{"train_examples": 26041, "input": "log_mel", "depths": [3, 3, 3, 3], "beta2": 0.999, "cautious_weight_decay": true, "epochs": 149.4, "weight_decay": 0.1}
Rows from block 7 of a small CTC audio transcriber, named by matrix and row number. Rows with one number belong to one channel. Each number is 128 + 32 x the weight over its row's rms, rounded and kept within 0 to 255. All counts start at 0. Numbers have three digits each. After the name is the row's rms in percent of the matrix's.
After each channel's rows are labels from the 100 clips, of 14848, where the channel reaches its highest value: "strongest on" is what is common among them. Only what is clearly more common there than usual is listed. The data: short read English sentences (LibriTTS-R). In brackets: how many of the 100.
# convs0: first width-7 conv (model.blocks.7.convs.0.weight, 192x192x7, each kernel summed), inputs 0-95
# convs1: second width-7 conv (model.blocks.7.convs.1.weight, 192x192x7, transposed, each kernel summed), outputs 0-95

convs0.44 091:082111121102107122140117177030160149112165124147059098118126116133129111174127119066123111196094160136115146123154197215139131095148138115076087188105127113141121101123146137145150146135158177128102131107108104081107137147086075144123098069112169112130098183155116154164122121080104191148
convs1.44 094:091135129125108092078149144160113123175092148095133112150126088210152122119145117136157127109085136199102097107092079101097133075173109110134123181096140145150178101135128105121091091106112039170127127132059111162141142140153126162138161159102109148119113180120133112176133106114084188137
strongest on: the word "you" (38); the word "me" (36)

convs0.150 099:100139111167074132109110098103116097188124161147185093084080141171175126155090188066098142108100163135170157091107114133190145106090130145120101118116115088096100149123103123130150131160126145141102040110124097163122082125150093095152160166175118071184154160155103131125135123098059132111
convs1.150 099:182096160160212084135081097104096114106137125142143156137084128126119123100160135155136165120095154191140124123178144123117098189160108120086116137153125177105077097127114082102135158109128107173104143112138108119135125118054141158146104146122115153086121161120211117140133140085152143098
strongest on: the word "was" (35); the word "there" (27); the word "that" (27)

convs0.73 091:137104089112126081103110111084092094127108139107131089166053126122139093092132167151121105085166120167144127152137123083129177077145129143115042128102154125139114111096088137189091210107147099133171114128076116077117127128212136118072178120120127131108093117123138114120102177079072142076
convs1.73 090:091157161124059115032198137085081198117135121110111126147131077122067230159133138091089117111146102077089135104104158133142134181128157159131102145102111121187160124111147116098106081139116143111155151099091161169120117107196177090093124069144121139172138094154144088125153129124095158203
strongest on: the word "you" (41)

convs0.66 082:078128174083084106116144122162122125094099121095177121146120116150148159127118191086170102098102115197094080164102121117181095150117143147191160116139112099068129111121112169095113125150113100120143084082115136134075148140147136072100117131085123080100124144174176083091123152185127134156
convs1.66 083:095105122134177099123105068060134114136130147137078129166076135167134115148183159179148103003151130097167135138135165120154134113154136099121133107114085143123131061114098151163141138152117091149054139098168107110132096068099142159122159105099182130057054092092146127086122103102142140138
strongest on: the word "was" (25)

convs0.2 104:119096118119155139088130121105141155133096169112160134161158102138151079095146112124120080182043130113121119192106138177071147091167151152110185159105158109075142089157084128158151134166166100125146113101145150087039136118167111105098105129086123112128088103162170131096131166094186153081
convs1.2 091:092167108142093086124079131066127092110145090130113154164059164114104171176099076135107075121092146121138125101131135078140092134112184173105135097174097193136148118107141147064039096140136157153123150126157143111140136118090156146130138179166108108084109064169127085140150155126081192121
strongest on: the word "you" (35)

convs0.7 116:125131102124197101151161118131167153129125135152116104141153141118162122101129140100143121066084117132162164129075126072147160141183170111117135054146106119121127057086117076128118154148171065171085142139089130051108109121096109131167128104115118081169193125125137160099132122179139141160
convs1.7 111:157136097125113115126071132123156170085072188144116158198133123127105127125101161111124156079073096108124019091098146107125134095133079122156133115154145183119101130066144204137165139105107119032147143133066153079140147132123171134079137102156159141124053085122081119116090121132104164134
strongest on: the word "you" (41)

convs0.41 095:143129109094081086115135149100094071089080169207108142096098091101128078110114125128131115066145102128127161104116154158094130066041088091091150155114086193171114091135101118160119151092167115147172102105125139194110134153115107185144113118130108124095159052111129124143080137142061201157
convs1.41 090:063117170087139146077086107178118118114141194076122051098166136149139096180138132159143146129130088104150105105094134132152152135095114130081148106128082156131146117174153050077079176128116178104120139132115150142135135102119115181135110112118148178147090085126166150102161100177140154113
strongest on: the word "was" (34); the word "it" (32)

convs0.178 115:064124110153159121098146134136165096067148100186127112206158160076106170132071105098130120086112118162150127159114148195194112112141072109106183102160093091120090116186114197125140132163110062144146123126097124074095105103105111137138160117111208124163149136148100119129084081136082147103
convs1.178 115:097146069123206158074097121134148138144099097119160187126086176143096118154148150084133170151097109169102152119174137145121137146133180083070034103201128138081174098169123145132127160136154087156081138133166116112160109128065125139092092118134154117124135150141119079129158146151129083177
strongest on: the word "you" (38)

convs0.158 112:116119127099184166113120136099068133120139121185151138166134121138107158086130120139136146118119139086074173128105106129161138136065143147129153152114044169104134113112106120135102153108138058169189182161116132205116140179101089106134158129074133138065209152099144024125084161130093114141
convs1.158 112:085129102115100187116135126150068116111126154149097162095138142136142118224139160154139170102076138064109029073151119109078101146095161112107169103117023094104137143098124161112116128112114148156170134156135122135086094138151108116144103144131099113101210142129102063091098135102085157103
strongest on: the word "was" (40)

convs0.47 098:135092107129162125113134145144155057137173127115134052098129076076096084058132093138107103071157145115126109097102156175128064168159100162152165104098071127150155130121091091124130078098145118149123171102148075163147147128156157152124108168126105137103097098119162140112123086139114133141
convs1.47 096:150105166107092096166168157061169128168163114084108098145136090170085176158064118073150151129100138096152147095122123140102113099159069102089100091154118139100076076117128086192117146126117088137101122101091135127142117155135169166128137115193122175089152109152108116076118117095065070119
strongest on: the word "was" (27)

convs0.74 089:100096099132140126159119203154110137132142142070197117174120136168088148089094130119121072076080111159177109078120154088174099128141109173089144158164169227119108121119133091071129113127107101099156094123139135110094133134110133064097070131153101111164104124162118107099114133077124183147
convs1.74 090:084134109079101132125132095125145136051133097089069126105145144126121150136045131133067182161111141110128116140171117131096167123096110127127137176155110075120097136098190184110166087105099108153165115110118121099094120202142097195116110121140115129114139108148142132110088089136137162071
strongest on: the word "was" (27)

convs0.181 101:139124111092109180141102112090064049114168120107154113083127157078096101148107152175091174187144145151145154068085170096121138135064139159105129109157118126133155097133126062117179131148157137112141088086104130128122133143167156172149126117134104110116120144112166143187192085092106058148
convs1.181 102:117115131115131126132127131084108091130138144118170148071135100129157163160141134136154151087137118152102123092182099171130136104082120221036154107072080166126112129094109118125143070113109118182109078127207136118161121193112130082122150120135098150054140136215097068130088109123115170121
strongest on: the word "was" (33)

convs0.85 109:088138135102148141160123125110101137148122107188090134125113140109108147129086121152106112101122167113105183144126164137128111149139074136113132145181095140130195127139132096100131100132152139138136158155053109109120127095106153170091143078123163181182118148109159106163106166083155112118
convs1.85 103:070137098084129150096136097136089155165114140107156102070116097099083086185117127140135120108109095126121075097118209150106113103147147089085095117184108133076109132077110092096102131126132132132103179120116105087140131128029112076111134122120091073132136127091151130131104109171102143145
strongest on: the word "was" (31)