config.yaml
hop_length: 160
tokenizer: "word"
beta1: 0.9
gradient_noise: 0.3
Rows from block 4 of a small CTC audio transcriber, named by matrix and row number. Rows with one number belong to one channel. Each number is 128 + 32 x the weight over its row's rms, rounded and kept within 0 to 255. All counts start at 0. After the name is the row's rms in percent of the matrix's.
After each channel's rows are labels from the 100 clips, of 14848, where the channel reaches its highest value: "top examples" is what is common among them. Only what is clearly more common there than usual is listed. The data: short read English sentences (LibriTTS-R). In brackets: how many of the 100.
# convs0: first width-7 conv (model.blocks.4.convs.0.weight, 160x160x7, each kernel summed), inputs 0-79
# convs1: second width-7 conv (model.blocks.4.convs.1.weight, 160x160x7, transposed, each kernel summed), outputs 0-79

convs0.11 083 [ 68 135 143 142 151  96  95 100 125  62 103 153 130  93 139  90 122 130  65 117 144  79 171 136  79  48 137  58 150 157 105 164 158 133 113  95 103 111  85 100 148 114 179  71 129 134 121 123 125 119 105 117  97  91 133 140  84 110 159 157 127 127 121 100  52 128 141 175 113 172 142 141  58 140 121 137 132 130 121  93]
convs1.11 088 [115  75 138 172 145 135 183 137 186  84 117  74 101 139  94 156  89  95 102  96  61 134 139  92 163 127 111 150 149 135 103 140  92 153 145 132 121 112 167 132  66 138  93 122 129  88 173 147 184 107 180 116 174 125 114 158 136 118 110 156  74  91 155 156 161 135 106 124 163 157  95 118 134 145  97 115 152 118 129 144]
top examples: the word "is" (42); the word "it" (39)

convs0.2 107 [120 192  84  85 106 113 105 135  80  59 164 140 104  96 106 171 139 101  44  81  58 128 140 125 125 117 112 158 177 117  42 186 161 160  91 126  68 113  96 141 123 152 111 147 134 101 108  77  82 128 107 113 171 113  80 107 119 114 125 120 146 146  98 121 115 138 130 117 110 144 120 142  88 130 169 147 137 118 134 136]
convs1.2 110 [103 159 142 148 114 118 147 187 131 152 159 138 138 136 133  90 122  72 137 109  81  89 113 142 147 133 130 124 141 111 123 168 119 135 102 107 128 105 144 166 127 123  58 126  80  97 187 104  88 121 165 129 143 140  51  42 149 156 136 103  92 172 185 150 120 134 116 125 184 115  99 116  84 169  84 103 120 119 153 148]
top examples: the word "and" (27)

convs0.92 104 [183 157 118  94 135 158  75 164  86 140 151 150 111 149 118  99 112 126 152 100  97 101  82 126 125  70  79 158 131 116 147 121 145 109 174  86  99 149  79 162 138 177  99  71 136 119 177 147 110 177 116 134 213 148 155  92 146 108  70  73 111  93 114 112 172 155 146  43 119 124 118 151 107 105 170 140 149 125 147 190]
convs1.92 102 [ 52 122 127  81  96 119 110 158 100 130 135 138 180 140 176  65  70  99 148 110 105 114 121 159 116  90 111 138 125 119  89  95 132 168  77 147 120  79 145 113 155 134 104 137 118 134 120 149 144 126 113 142 170  92  43  99 126 104 146 117 113 146 164 165 174  52 136 188 121 117 120 106  90 119 103  66  72 184 125 131]
top examples: the word "and" (27)

convs0.56 109 [137 155  83 156 125 106 134 106  92 126 128  33 108  59 119  97 117 125 133 126 170 153 129 112 125 158 149 165  85  94 111 135 116 130  87   7 116 157 134 114 113  66 172  89 166 108 153 127 117 116 113  85 106 150 138 211  95 180 101 140 130 110 113 168  48 222 111 118 107 130 106 144 146 116 114 122 101  89  78  81]
convs1.56 113 [175 123 104 142 150  86 144 148 138 161 155 141 124 148  77 176 167 115 120 172 122 115 129  97 119 136 123 165 142 120 184 172 122 179 160   2 132 145 165  78  86 157  83  77  94 140 128 123 145 144 110  97 128 135 170 121 157 174 149 147 151  95 101 121 104 183 129 133 158 135 167 166 196 190 151 113 141  60  90 132]
top examples: voice: female (82)

convs0.132 094 [ 83 117  90  88 146 179 151  94 118  87  31  65 121 148 146 125  83 122 131 138 166 136 157  95  96 116 168 151  93 142 121 155 119 129 125 137  79  92 126  79 106 114 168 170 155 150 128 109 124 154 143 123 128 117 120 169 145  91 226  72 102 103 159 158 141 154 126 147  75  48  98 120 105  93 151  88  73 123 117 140]
convs1.132 094 [142 200  77 136 123 164 157 160 104 117  82 141  56 166 113 102 126 154 126 115 191 122 134 157 139 131  91 111 118 123 122 111 157 153 104 128 129 175  84 135 112 143 175 121 155 111 110 115 136 120 131 150 224 166 143  82  96 176 120 114 178 127 125 120  83 171 103 154  93 121 104 138 126  95 130 124  81 123 122 130]
top examples: voice: male (77)

convs0.34 102 [153 133 121 102 138 121 103 140 150 132 140 115 129 145 157 165  58 116  93 172 134 100 104 164 118 156 140 134  86  70 158 110 129  85 153 182 150 131 121  99  71 127 122 128 135 164  64  98 128 105 114  91 149 125 165 160 149 149 154 156  99 108 138 187  93 132 135 125 114  25 191 141  88 117  94 106 164 126 139  95]
convs1.34 097 [121 130 130 119 145 108 112  65  92 120 110 124 114  77 168 150 114 136 121 166 117 153 122 118 121  91 101 120 141 204 116  95  97 173 153 164  72 154 137 137 196 132 113  93  48 136 170 172 132 157  86  67  84 139 142 104  58 155 126 162 172 108 109  88 119 131 116 171  95  62 141 118  84 167 145  65 143 151 134 109]
top examples: the word "it" (31)

convs0.115 087 [ 93  43 118 148  84 117 105  98 104 129  88 104 158 140 128 160  67 138  87 132 116 131 102 163 117 137 134 136  92 166 108 113 115  56 163 188  70 128 121 154  92 105 127 121  85 166  95 117 113 100  99 129 120 106 113 137 126  70 122 115 117 145 114  47 107  67 120 118  91  79  69  61  88  75 159 107 153 123 172 115]
convs1.115 104 [ 99  89 116 103  84 145 133 113 114 159 146  67 164 130  80 139  67 142  58 148  87 107 176 157 115 140 124 152 111 113 114 189  87 166 138 160 151 120 151 186 113 153 106 132 122 135  98 165 159 102 122 165 117  95 136 107 111 185 166 139 104 119 132 150 111 203  67 105 171 134 107  90 166 142  57  91 110 156 149 185]
top examples: the word "said" (25)

convs0.46 091 [130 105 112  90  82 144 136 108 183 153 171 171  47 124 112  95 114 134 131 125 155 108  89 129  88  83 120  66 147 173 130  92 118 150  88 185  73 116  33 106  84 105 127 146 125  77 140  72 184 127 125 125  94 100 126 189  81 169 143 149 111  92  82  62 125 158  94 156 129 147 141 136 109  96 117 192 120 115 177 150]
convs1.46 098 [101  48 158 172  82  60 169 174  76 151 172 132  98 152 123 128  88 177 150  68  83  85 129  87  76 180 164 150 121 104 147 175 112  93 161 173 126 143 133  97 112  74 111 161 130 119 128 120 106  70 124 181 136 125  58 122 129 122 125 138 108 191 136 101 155 103 118 149 129 120 132 112  92 135 135 106  88 165 108 175]
top examples: the word "was" (51)

convs0.90 082 [135  56 104 149 131 174 110 146  77 141  85  84 133 119 104 142  96 119 169 158 134 159  62 119 108  74 116  92 136 165 104 119 127 133  90 133  85  93 152 126 104 128 149 161 131 125 118  84  91  77 150 116 123 114 112 140 134 127 159 111  85 143 120 140  99 148 121  85  67  33 168 127 159  87 200 105 102 137 141 112]
convs1.90 090 [ 73  97 187 103  80 182 108 105 131 195 129 138 121 111 156 186  95 110 122 167 110 123 149 143 111 184 168 179 161 128 122 135 156 131 187 153 195 149 108 134 145 135 144 106 109 157  98  86 126 146 100  96 149  79  81 104  82 115 108 132 145  90 135 145  99 181  60 150 136 138 117 120 141  98 112 120 132 191  69 179]
top examples: voice: male (75)

convs0.93 096 [166  99  98  92 120 165 113 163  87  84  70 166 142 137 142  49 164 123 192 122 117  80 123 135 133  95 123  61 150 131 125 115  92 173 127 131 139 159 126 107 112  95 143  96 130  87 125 142 111 185 154 173 136 111 145 145 105 153 116 115  57 107 134  69 151 103 179 134 124 159 139 167 116 122 140 154 103 139 161 131]
convs1.93 101 [ 78  66 180 114  73 138 136 159 119 198 192 130  51  69 134 138 117 153 146 128  98 151 148  77 165 190 109 151 102 116 143 109 149 125 181  86 128 123 130 110  85 138  61 116 127 146  87 125  77 118 143 145 114 157  82 163 128 117 105 111 112  99 112 199 149  70  90 131  73 134 115  57 121  98 123 116 167 185 144 153]
top examples: the word "was" (33); the word "it" (32)

convs0.36 122 [129 121  82 158  85 106 120 139  94 112 151 122 136 106 102 133  89  98 116 140 180 147 153 120 175 129  89  98  88  91 124  82  94  94 119 151 169 193 169 147  95 127 162  96 112  71 122 119 157 136 127 126 179 125 181  82 110 113 131 149 124 120 110 181 108 118 133 166 112  99 122 133 125 103  82  73 163 128 165 116]
convs1.36 117 [154 151 132  65  97 117  85  97 149 134  79 156 127  84 160 108 103  99 115 135 128 111 100 103 115 102 138  78  63 129 167  94 132 138 121 113  92  94 126  93 138  53 179  89 117 154 121 121 139 141 108 114 126 161 129 117 128 142 155 112 161 124 159  51 154  74 112  92  95 115 124 135  74  84 142  80  67 122 129 151]
top examples: the word "you" (63)

convs0.81 099 [134 158 170 134  76 119 137  82 146 135 182 165  98 108  98  85 142 106 121  82 104  74  59  84 151 115 157 142 147 160 143  91  92 127 125  95 145 143 136 120 173  59 157 121 153 167 152 153  76 131 115 122 144 145 159 153 114  96  97 163 136 127  98 128 168 121 101  57 146 166  92 102 116 125 123 165 120  80  78 117]
convs1.81 113 [ 98 137 102 163 128  83 100 152  72 118 159 175 132  83 112  81 156 162 140 135 143 120 164  88 112 174 165 169  97 122 117 162 140  72  96 120 121 105 128 105 160 112 127 122 121 123  91 112 163 112  75 174 118  99  77 157  84 127 119  81  91 192 186 130 122  71 122 180 134 109 164  47 138 113 130  73 150 111 142 139]
top examples: the word "the" (67)

convs0.18 115 [120  72 126 113 109 115 111 157 159 133 148  84 104  83 105 107 151 162  90  54 161 149 125 150  93 102  67  60  99 101 106  87  92 176  91 111 109 160  97 133 128 153  85 115 153 132 159  71 134 120 124 154  62 106 125 164 153 110 117 105 146  57  91  64 125  93 109 129 196 133 128 141 139  75  71 105  79 140  90 119]
convs1.18 106 [112 144 107 106  97 144 121 104 131 190 182 188  64 141 122 177 150 117  90  86 128 121 149  61 128 176 179 151 186  94 148 153 113 143 159 154 170 107 157 122 105 102 146 118  88 130 112  55 131 120 171 123 126 131 157 205 144  97 117 116  16 165 174 154 212 153 142 221 150 157 136 142 134 152 111 142 143 103 138 119]
top examples: voice: female (89)

convs0.140 111 [128 131 128 151 123 102 121 126 162 145 138  96  92 150 128 144  87 137  63 152 109 102 128 131 124 147 125 192 163  76 185  80 109  75 188 146 144 128 135 190 118  82 127 139 164 108 100  96  99 105 112 156 101 162 162 151  70 164 144  85 113 145  91 133 106 171 117  85 137 112  87 132 134 183 160 170 129 124 101 135]
convs1.140 106 [ 87 130  99 174 147  82 139  53 104 114  99 172 162 145 132 102 132 164 153 103 154 117 136 127 109  94  87 108 143 156 131 137  57 178  69  66 114 111 125 150 149 145  89  95 145 179 181 119 120 121  99  66  67 146 108 131 107 123 144 149 103 108  74 109  94  79  88 175 107 143  70 140 131 141 161  92 162 160 106  99]
top examples: the word "have" (31)

convs0.141 100 [117  98  89  48 115 136  62 143  81  74 136  99 103 101  86 127 133 111 115 119 102  57 106 108 121 149 154 135 132 124 104 125 132 127 102 128 120 112 122 104 136 117 146  94 142 168 104 154 122 150 164 124  89 167 136 162 129 144 129 113  47 118 105 202 116 158 182 134  75 121 167 156  80 186 147 175 136 142 150 168]
convs1.141 096 [114 132 111 152  91  91 156 146 132 210 140 106  95  94 117 152 144 123 126  86 107  97 159 192  88 143 107  85 166 103 109  90 125 144 130 105 170 162 152 129  95 170  57 125  26 145 199 128  98 126 114 179  99  88  98  74 146 118 210 152 102  74 135  84 106 118 104 132 135 108  83 112 101 136  90  72  73 127  94  83]
top examples: the word "was" (44)

convs0.25 106 [115 152  96  87 116 118 127 185 143 149 163 121 110 171 128 159 140 137 116 142 128 158 151  69 165  98 138 106 121 114  62  94  97  87 108  69 166 199 194 126 124 144  77 159  73  80 157  71 111 143 125 150 133 104  85  98  94  93 102 115 143 114 152 123 155 131 150 145 113 123 119 100 162 150 156  95 122 137 139  93]
convs1.25 107 [148 108 160  97 105 134  98  84 174 181 133 160  90 167 129 141 170 184 116 166 119 133 112 186 110  80 114 153  81 141 168 113 100 159  98  76 125 103 134 107 106  82 142 123 182 149 109 112 131 186 161  95 106 208 132  91 125 112 207 117 148 114 151 123  94  28 105 105  81  94 114 125 124 131 104 152 101 139 107 155]
top examples: the word "not" (26)

convs0.107 095 [102 174  95 129 154 151 169 115 121  93 172 101 102 144 114 136 135  88 108 100 129  60 107 117 174 142  65  61 166  95  82 129 106 125  42  71 123 190 142  75 134 152 107  71 177 107 132 141 141 155 116 100  79 127 136 153 126  85  98 111 120  57 129 157 159 109 109 135 162 143 165 153  99 157  91  87 113 110 123 148]
convs1.107 095 [113  91 133 103 131 120 151 115 121 153 139 156 157 129 133 166 181 152 100 172  97 107 110 169 120 114 107 134 123  82 152 142 141 145 123  69 103 123 140 106 130 104 104 104  76 111 143 117 111 137  92  98 132 123 124 118  91 127 102  68 137 101 158 104 147 103 186 149 127 140 175 148 100 145 150 140 198 179  73 113]
top examples: the word "was" (33); the word "is" (27)

convs0.137 082 [ 90 103  96 134 124 152 111 122  87 132 134  98 166 116 144  80  77 107 146 165 129  72  71 117 103 102 183 106 173 145  68 158 109 128  70 133  96  86 172 100 108  55  86  63 146 104 122 156 126 144  41 120 114 101 150  97 134 165 123 141  78 163 127 110 145  99 106 108  89 149 107 100 156  78  52 124  57 136 159 135]
convs1.137 092 [113 153 150 130  84 132 125  85 136 102 167 113  87 144 106 174 147 116  76 110 133 101 148 109 126 157 150 143 109 110 171 125 109 115 132 147  99 103 165 124  83  77 149 104 116 100 121 142 138 102  91 101  72 126  49 187 138  40 155  89 114 164 114 145 167 143 159 141 105 118 180 151 156 125 142 105 159  79 110 156]
top examples: the word "for" (31)

convs0.109 173 [142 153 133  81 146 157 153 162 140 145 158 104 102 111 128  95 151 122 142 151 101 112 131 102 152 142 101   0 108 123 143  88 136 102 143 111 166 111 113 159 116 119 113  99  87 167 171 147 113 124 121 127 169 147 118 150 130 114 153 119 105 136  87 131 111 116 147 182 129  74 149 119 166  98  90 115  68 123  49  86]
convs1.109 173 [138 133 134  95  93 148  93  92 121 158 144  98 128 103 139 161 101 107 147 131 126 153 149 140 122 124 130  65 148 137 111 110 106 175 141 114 147 171 118  88 136 134 124 126  73 122  93 118 153  84 149  90  92 129 140  89 140 146  75 166 160 132 131  57 132 148 124 110 142  90 167 149 129 110 110 126  32 158 157  73]
top examples: voice: female (99)

convs0.147 114 [ 85 177 164  83 129 111  95  96 124 115 195 119 112  68 160 169 119 106 171 119  94 136 170  96 127 113 168 116 128 124 112 108 124  96 134 176 155  97 116 127 138 166 105 137  81 147 186 125  93 170 138  95 140 168 129  48 156 130 121 112  99  98 158 131 176 131 129 116 172  33 158 165 133 110  96 110 148 116 143 119]
convs1.147 122 [160 167 116 110 140 128 113 107 101 120  81 114 178  92 128  79 105 146 123 139  82 182 106 131 106  89 180 178 142 186 108 131  95 165 143 141 118 132 106 183 141 121 146 157 119  82 156 141 115  93 151 105 127 145 149 100 165 145 122 134 123 102 145  99 136  86  94 104 180  50 155 110  97  83 123 176 122 142 140 107]
top examples: voice: female (81); the word "i" (43); the word "not" (32)

convs0.110 108 [124 121 146 127 125 123 156  94  97  60  66 116  82 128  85 140  68 100 133  96 106 115 111  92  94 112 165 178 199 142 122 124  95 134 181 118 100 108 115 123 134 141 121 150 135 141 122 152 109 141 107 179 114 162 128 123 114 166 230 120  98 145 155 158 105 129  93 135  93  94 107 159  88 170 157 166 130 178  85 126]
convs1.110 112 [142 186  87  82 137 132 150 145  77 133 135 118 212 149 130 144 147 104 142 125  67 135 135 140 106 132  92 101  88  84 150 118 125 151 130 120 152 150  58 175 130 161  78 131 125 145 138 140 110 151 104 102 118 159 128  78  69 137 115 151  86 119 165 165  89 128  75 152 129 116  73  88  99 113 118 107  54 102 148 118]
top examples: voice: male (84); the word "my" (29)

convs0.118 079 [ 46  81  83 151 129 176 155 149  80 131 125 137 158  91 173 129 103 132 117 134 160 106  90 117 114 100  52  55 102 150 116 116 132 150  59  80 123 103 132 130 122 173 125 142 101 126 142 117 125 132 141  87  99 107 147 127 141 163  88 150 105 153  99  57  92 141 127 173 102 174  79 161 122  27 103 122  90  80 157  88]
convs1.118 099 [ 97 119 196 122  40 145 123 200 103 124 133 117 142 162 117 178  83 107 139  92 106 161 195  60 148 119 124 126 158 140  91 108 124  92 195 115 163 116 184 146 133 138 118  94 157 164 117 160 145 129 122 163 130 155 117 151 145 108 129 113 138  96 173 162 190 146 160 131 167 167 103  80 138 107 136 129 152 155 113 144]
top examples: the word "she" (26)

convs0.136 104 [135 125 146 139  96  91 121 117 172 178 145  58 151 109  63 101  56 132 135 149 116  94 121 135  85 105 117 187 129 145 104 116  71 146 133  76  80  78 105 171 128 139 107 136  91  95 148  75 173 131 184  79 102 107 109  53 112 123 129 126 124 151 117  49 133 107 147 176 119  88 106 135 130 146 160  87  78 135 156 155]
convs1.136 105 [123  91 130  89 148 110 155 125 117 118 154 154 131 148  87 120 130 143 160 149 159 118 125 152 116 115  93 113 183 130 158 143  53 126 125  93 147  58 152 232  90 108 149 138 193 151 168 119 106 132 146 127 105 124 161 152 119  78 131 149 123 139 131 115 138 123 104 116 161 135  39 121 153  89 143 191 141 158 127 131]
top examples: the word "not" (29)

convs0.88 098 [ 95  96 109 140 129  85 133 153 177 121 150 144 153 132 135 219 115 119 113 148 117 121 126 121 134  93 118  71 105 111 160 114 112  92  82 149  97  95 101 170  71 175  58 109 158 116  98  91 195 174  87 149 185 112 115  81 100 106  99 130 119  71 167 139  67 123 137 123 163 113 123 138 126 150 126  66 130 131 177 128]
convs1.88 089 [153  97 150  87 155 113 113  87 175 110  68 121 121 156 121 127  89 110  70 145 184 127 148 155 122  98 115 124 185 124 133  87 170 131 125 141 136 141 169 150 102 137 178 125  63 163 119 139 160 125 106 104 112 124 208 137 131  91  98 164 141  94 120 211 110 145 100  99 174 140 181  98 110 160 162 204 130 133 140 125]
top examples: the word "to" (33)

convs0.51 101 [140 174 130 102 156  90 149  91 153 132 116 125 113 103 156 151 135 107 174 115 148 164  98  84 116 176 144 105  35 106  98 151 132  94 145 105 195  92 207 124 140 119 129 155 132 125 126 163  83 112 105  93  78 138 176 131 143  94  70 134 140 114 119  80 114 113 169 118 149  40 132 140  79 146  93 126  75 130  68  71]
convs1.51 096 [101 145 124 100 119 108 161 122  93 140 166 123  81 157 109 178 149 148 121  95 155 118 159  98 142 100 161 160 100  76 149 128 177 141 193 107 130 110 136  85 103  64 127 108 102 120  93 145  72 140 148 157 116  92 140 137 106 148 137 139  82  77 121 182 133 122  71  91 117 182  88 141 114 146 165  76 185 147 103 162]
top examples: voice: female (89)

convs0.28 086 [143  41 112 171  82 138 116 130  42 183  98 162 139  78 161 137 153 124 160 120  73 102  96 150 138 120 161 162 125 163 141 148 100 135 147  96 147 140 102 115 125 146 170 127 127 112  42 167 170 160  78 128 102  93 105 133  75  86  28 126  87  96  88 144 159 109 134  81 119  99 128 155  89 134 143 146  89 143  85 131]
convs1.28 087 [ 96 110  99 139 134  86 115 173 139 106 144 186 110 162 119  95 189 139  99 140 148 121 133  86 137 144 143 128 114 128 132 123  72 151 141 141 122  37 158  69 100 157  35 165 107 111 118  94 116 129 165 144  99  74  62 141  71 141 153 122 102 166 128 136 142 115 134  46 131 105  53 128 167 143  96  95 110  71 138 115]
top examples: the word "to" (33)

convs0.17 086 [134 185  99 138 144 139 169 142 129 130 159 100 125 114  70 160 107 188 151 135  36  89 152 115 114 136 159 142 117 133 115 138 144 134  75  87  94 160 156 177 112 152 144 106 124 174 161 133 103  95  97 139  96 104 118  74 101 161 158 147  96 120 161 134 109 153  89  96  80  96  61 145 147 138 174 123 178 128 158  89]
convs1.17 091 [178 153  59 138  91 111 106  90  52 175 117 119 144 138 116 100 166  92 135 152  97 153  70 193 129 142 133 120 154 112 179 104 126 200  87 129 157 121 111 149 144 161 159 136 163 125 178  84  69 114  88 100 122 182  67  63 164 154 150 124 164 126 160 108 121 135 150 145 121  76 146  67 108 129  94 152  63 119 125 135]
top examples: the word "and" (26)

convs0.23 089 [124  36 157 128 150  87 120 108  70  50 120 161 114 185  97 145  87 157 165  92 147  85 102 142 124 142 121  82  99 133 105 100 186 108  50 148  65 145 131  82  82 163 122 126 122 166 142 101 120 139  94 143  60 123 155 153 126 140 182 171 144 118 122 129  96 107 114 141 122 147  97 126  85  77  46  77 124  90 179 172]
convs1.23 093 [ 73  62 146 146  60 209 140 165 127 138 113  99 129 137 102 161 148  95 120 143 169  86 152  99 150 163  94 111 167 177  87 179  80 135 135 138 178 124 104  90  41  79 135 132 110  93 161  80 140 182 163 154 104  98 127 185 175 108 145 147 159 120 153 106 147 144 106 109 137 158 108 113 126 126 118 125 157  93  95 169]
top examples: the word "you" (47)

convs0.9 096 [134 133 162 135 167 128 127 174  73 103 184  94  79 176 170 125 135  95 112 128  97  99 104 140 167 149 112  82 110 159 179 102 129  94  61 102 142 115  92 116 159 148 114  98 158 169 124 132  77 133  55 132 166 147 149 188 139 119  90 124 189 119 105 148 144  86 148  94 172 118 169  98 137 133 113  75 194 113 109  81]
convs1.9 105 [ 99 125 124  84 138  75  94 113 122  57  74 114 145 109 135 126 138 100 173 160 147 125 171  99 149 119  72 128 139  90 137 113 167 156  40  77 113 119 112  39 141 130  85 101 117  95 102 116 102 101 143 142 110 121 135 104 156 182 194  25  92 145 120  94 104 102 123 125 126 110 184 139  38 104 100 129 116 114 156 132]
top examples: voice: female (89)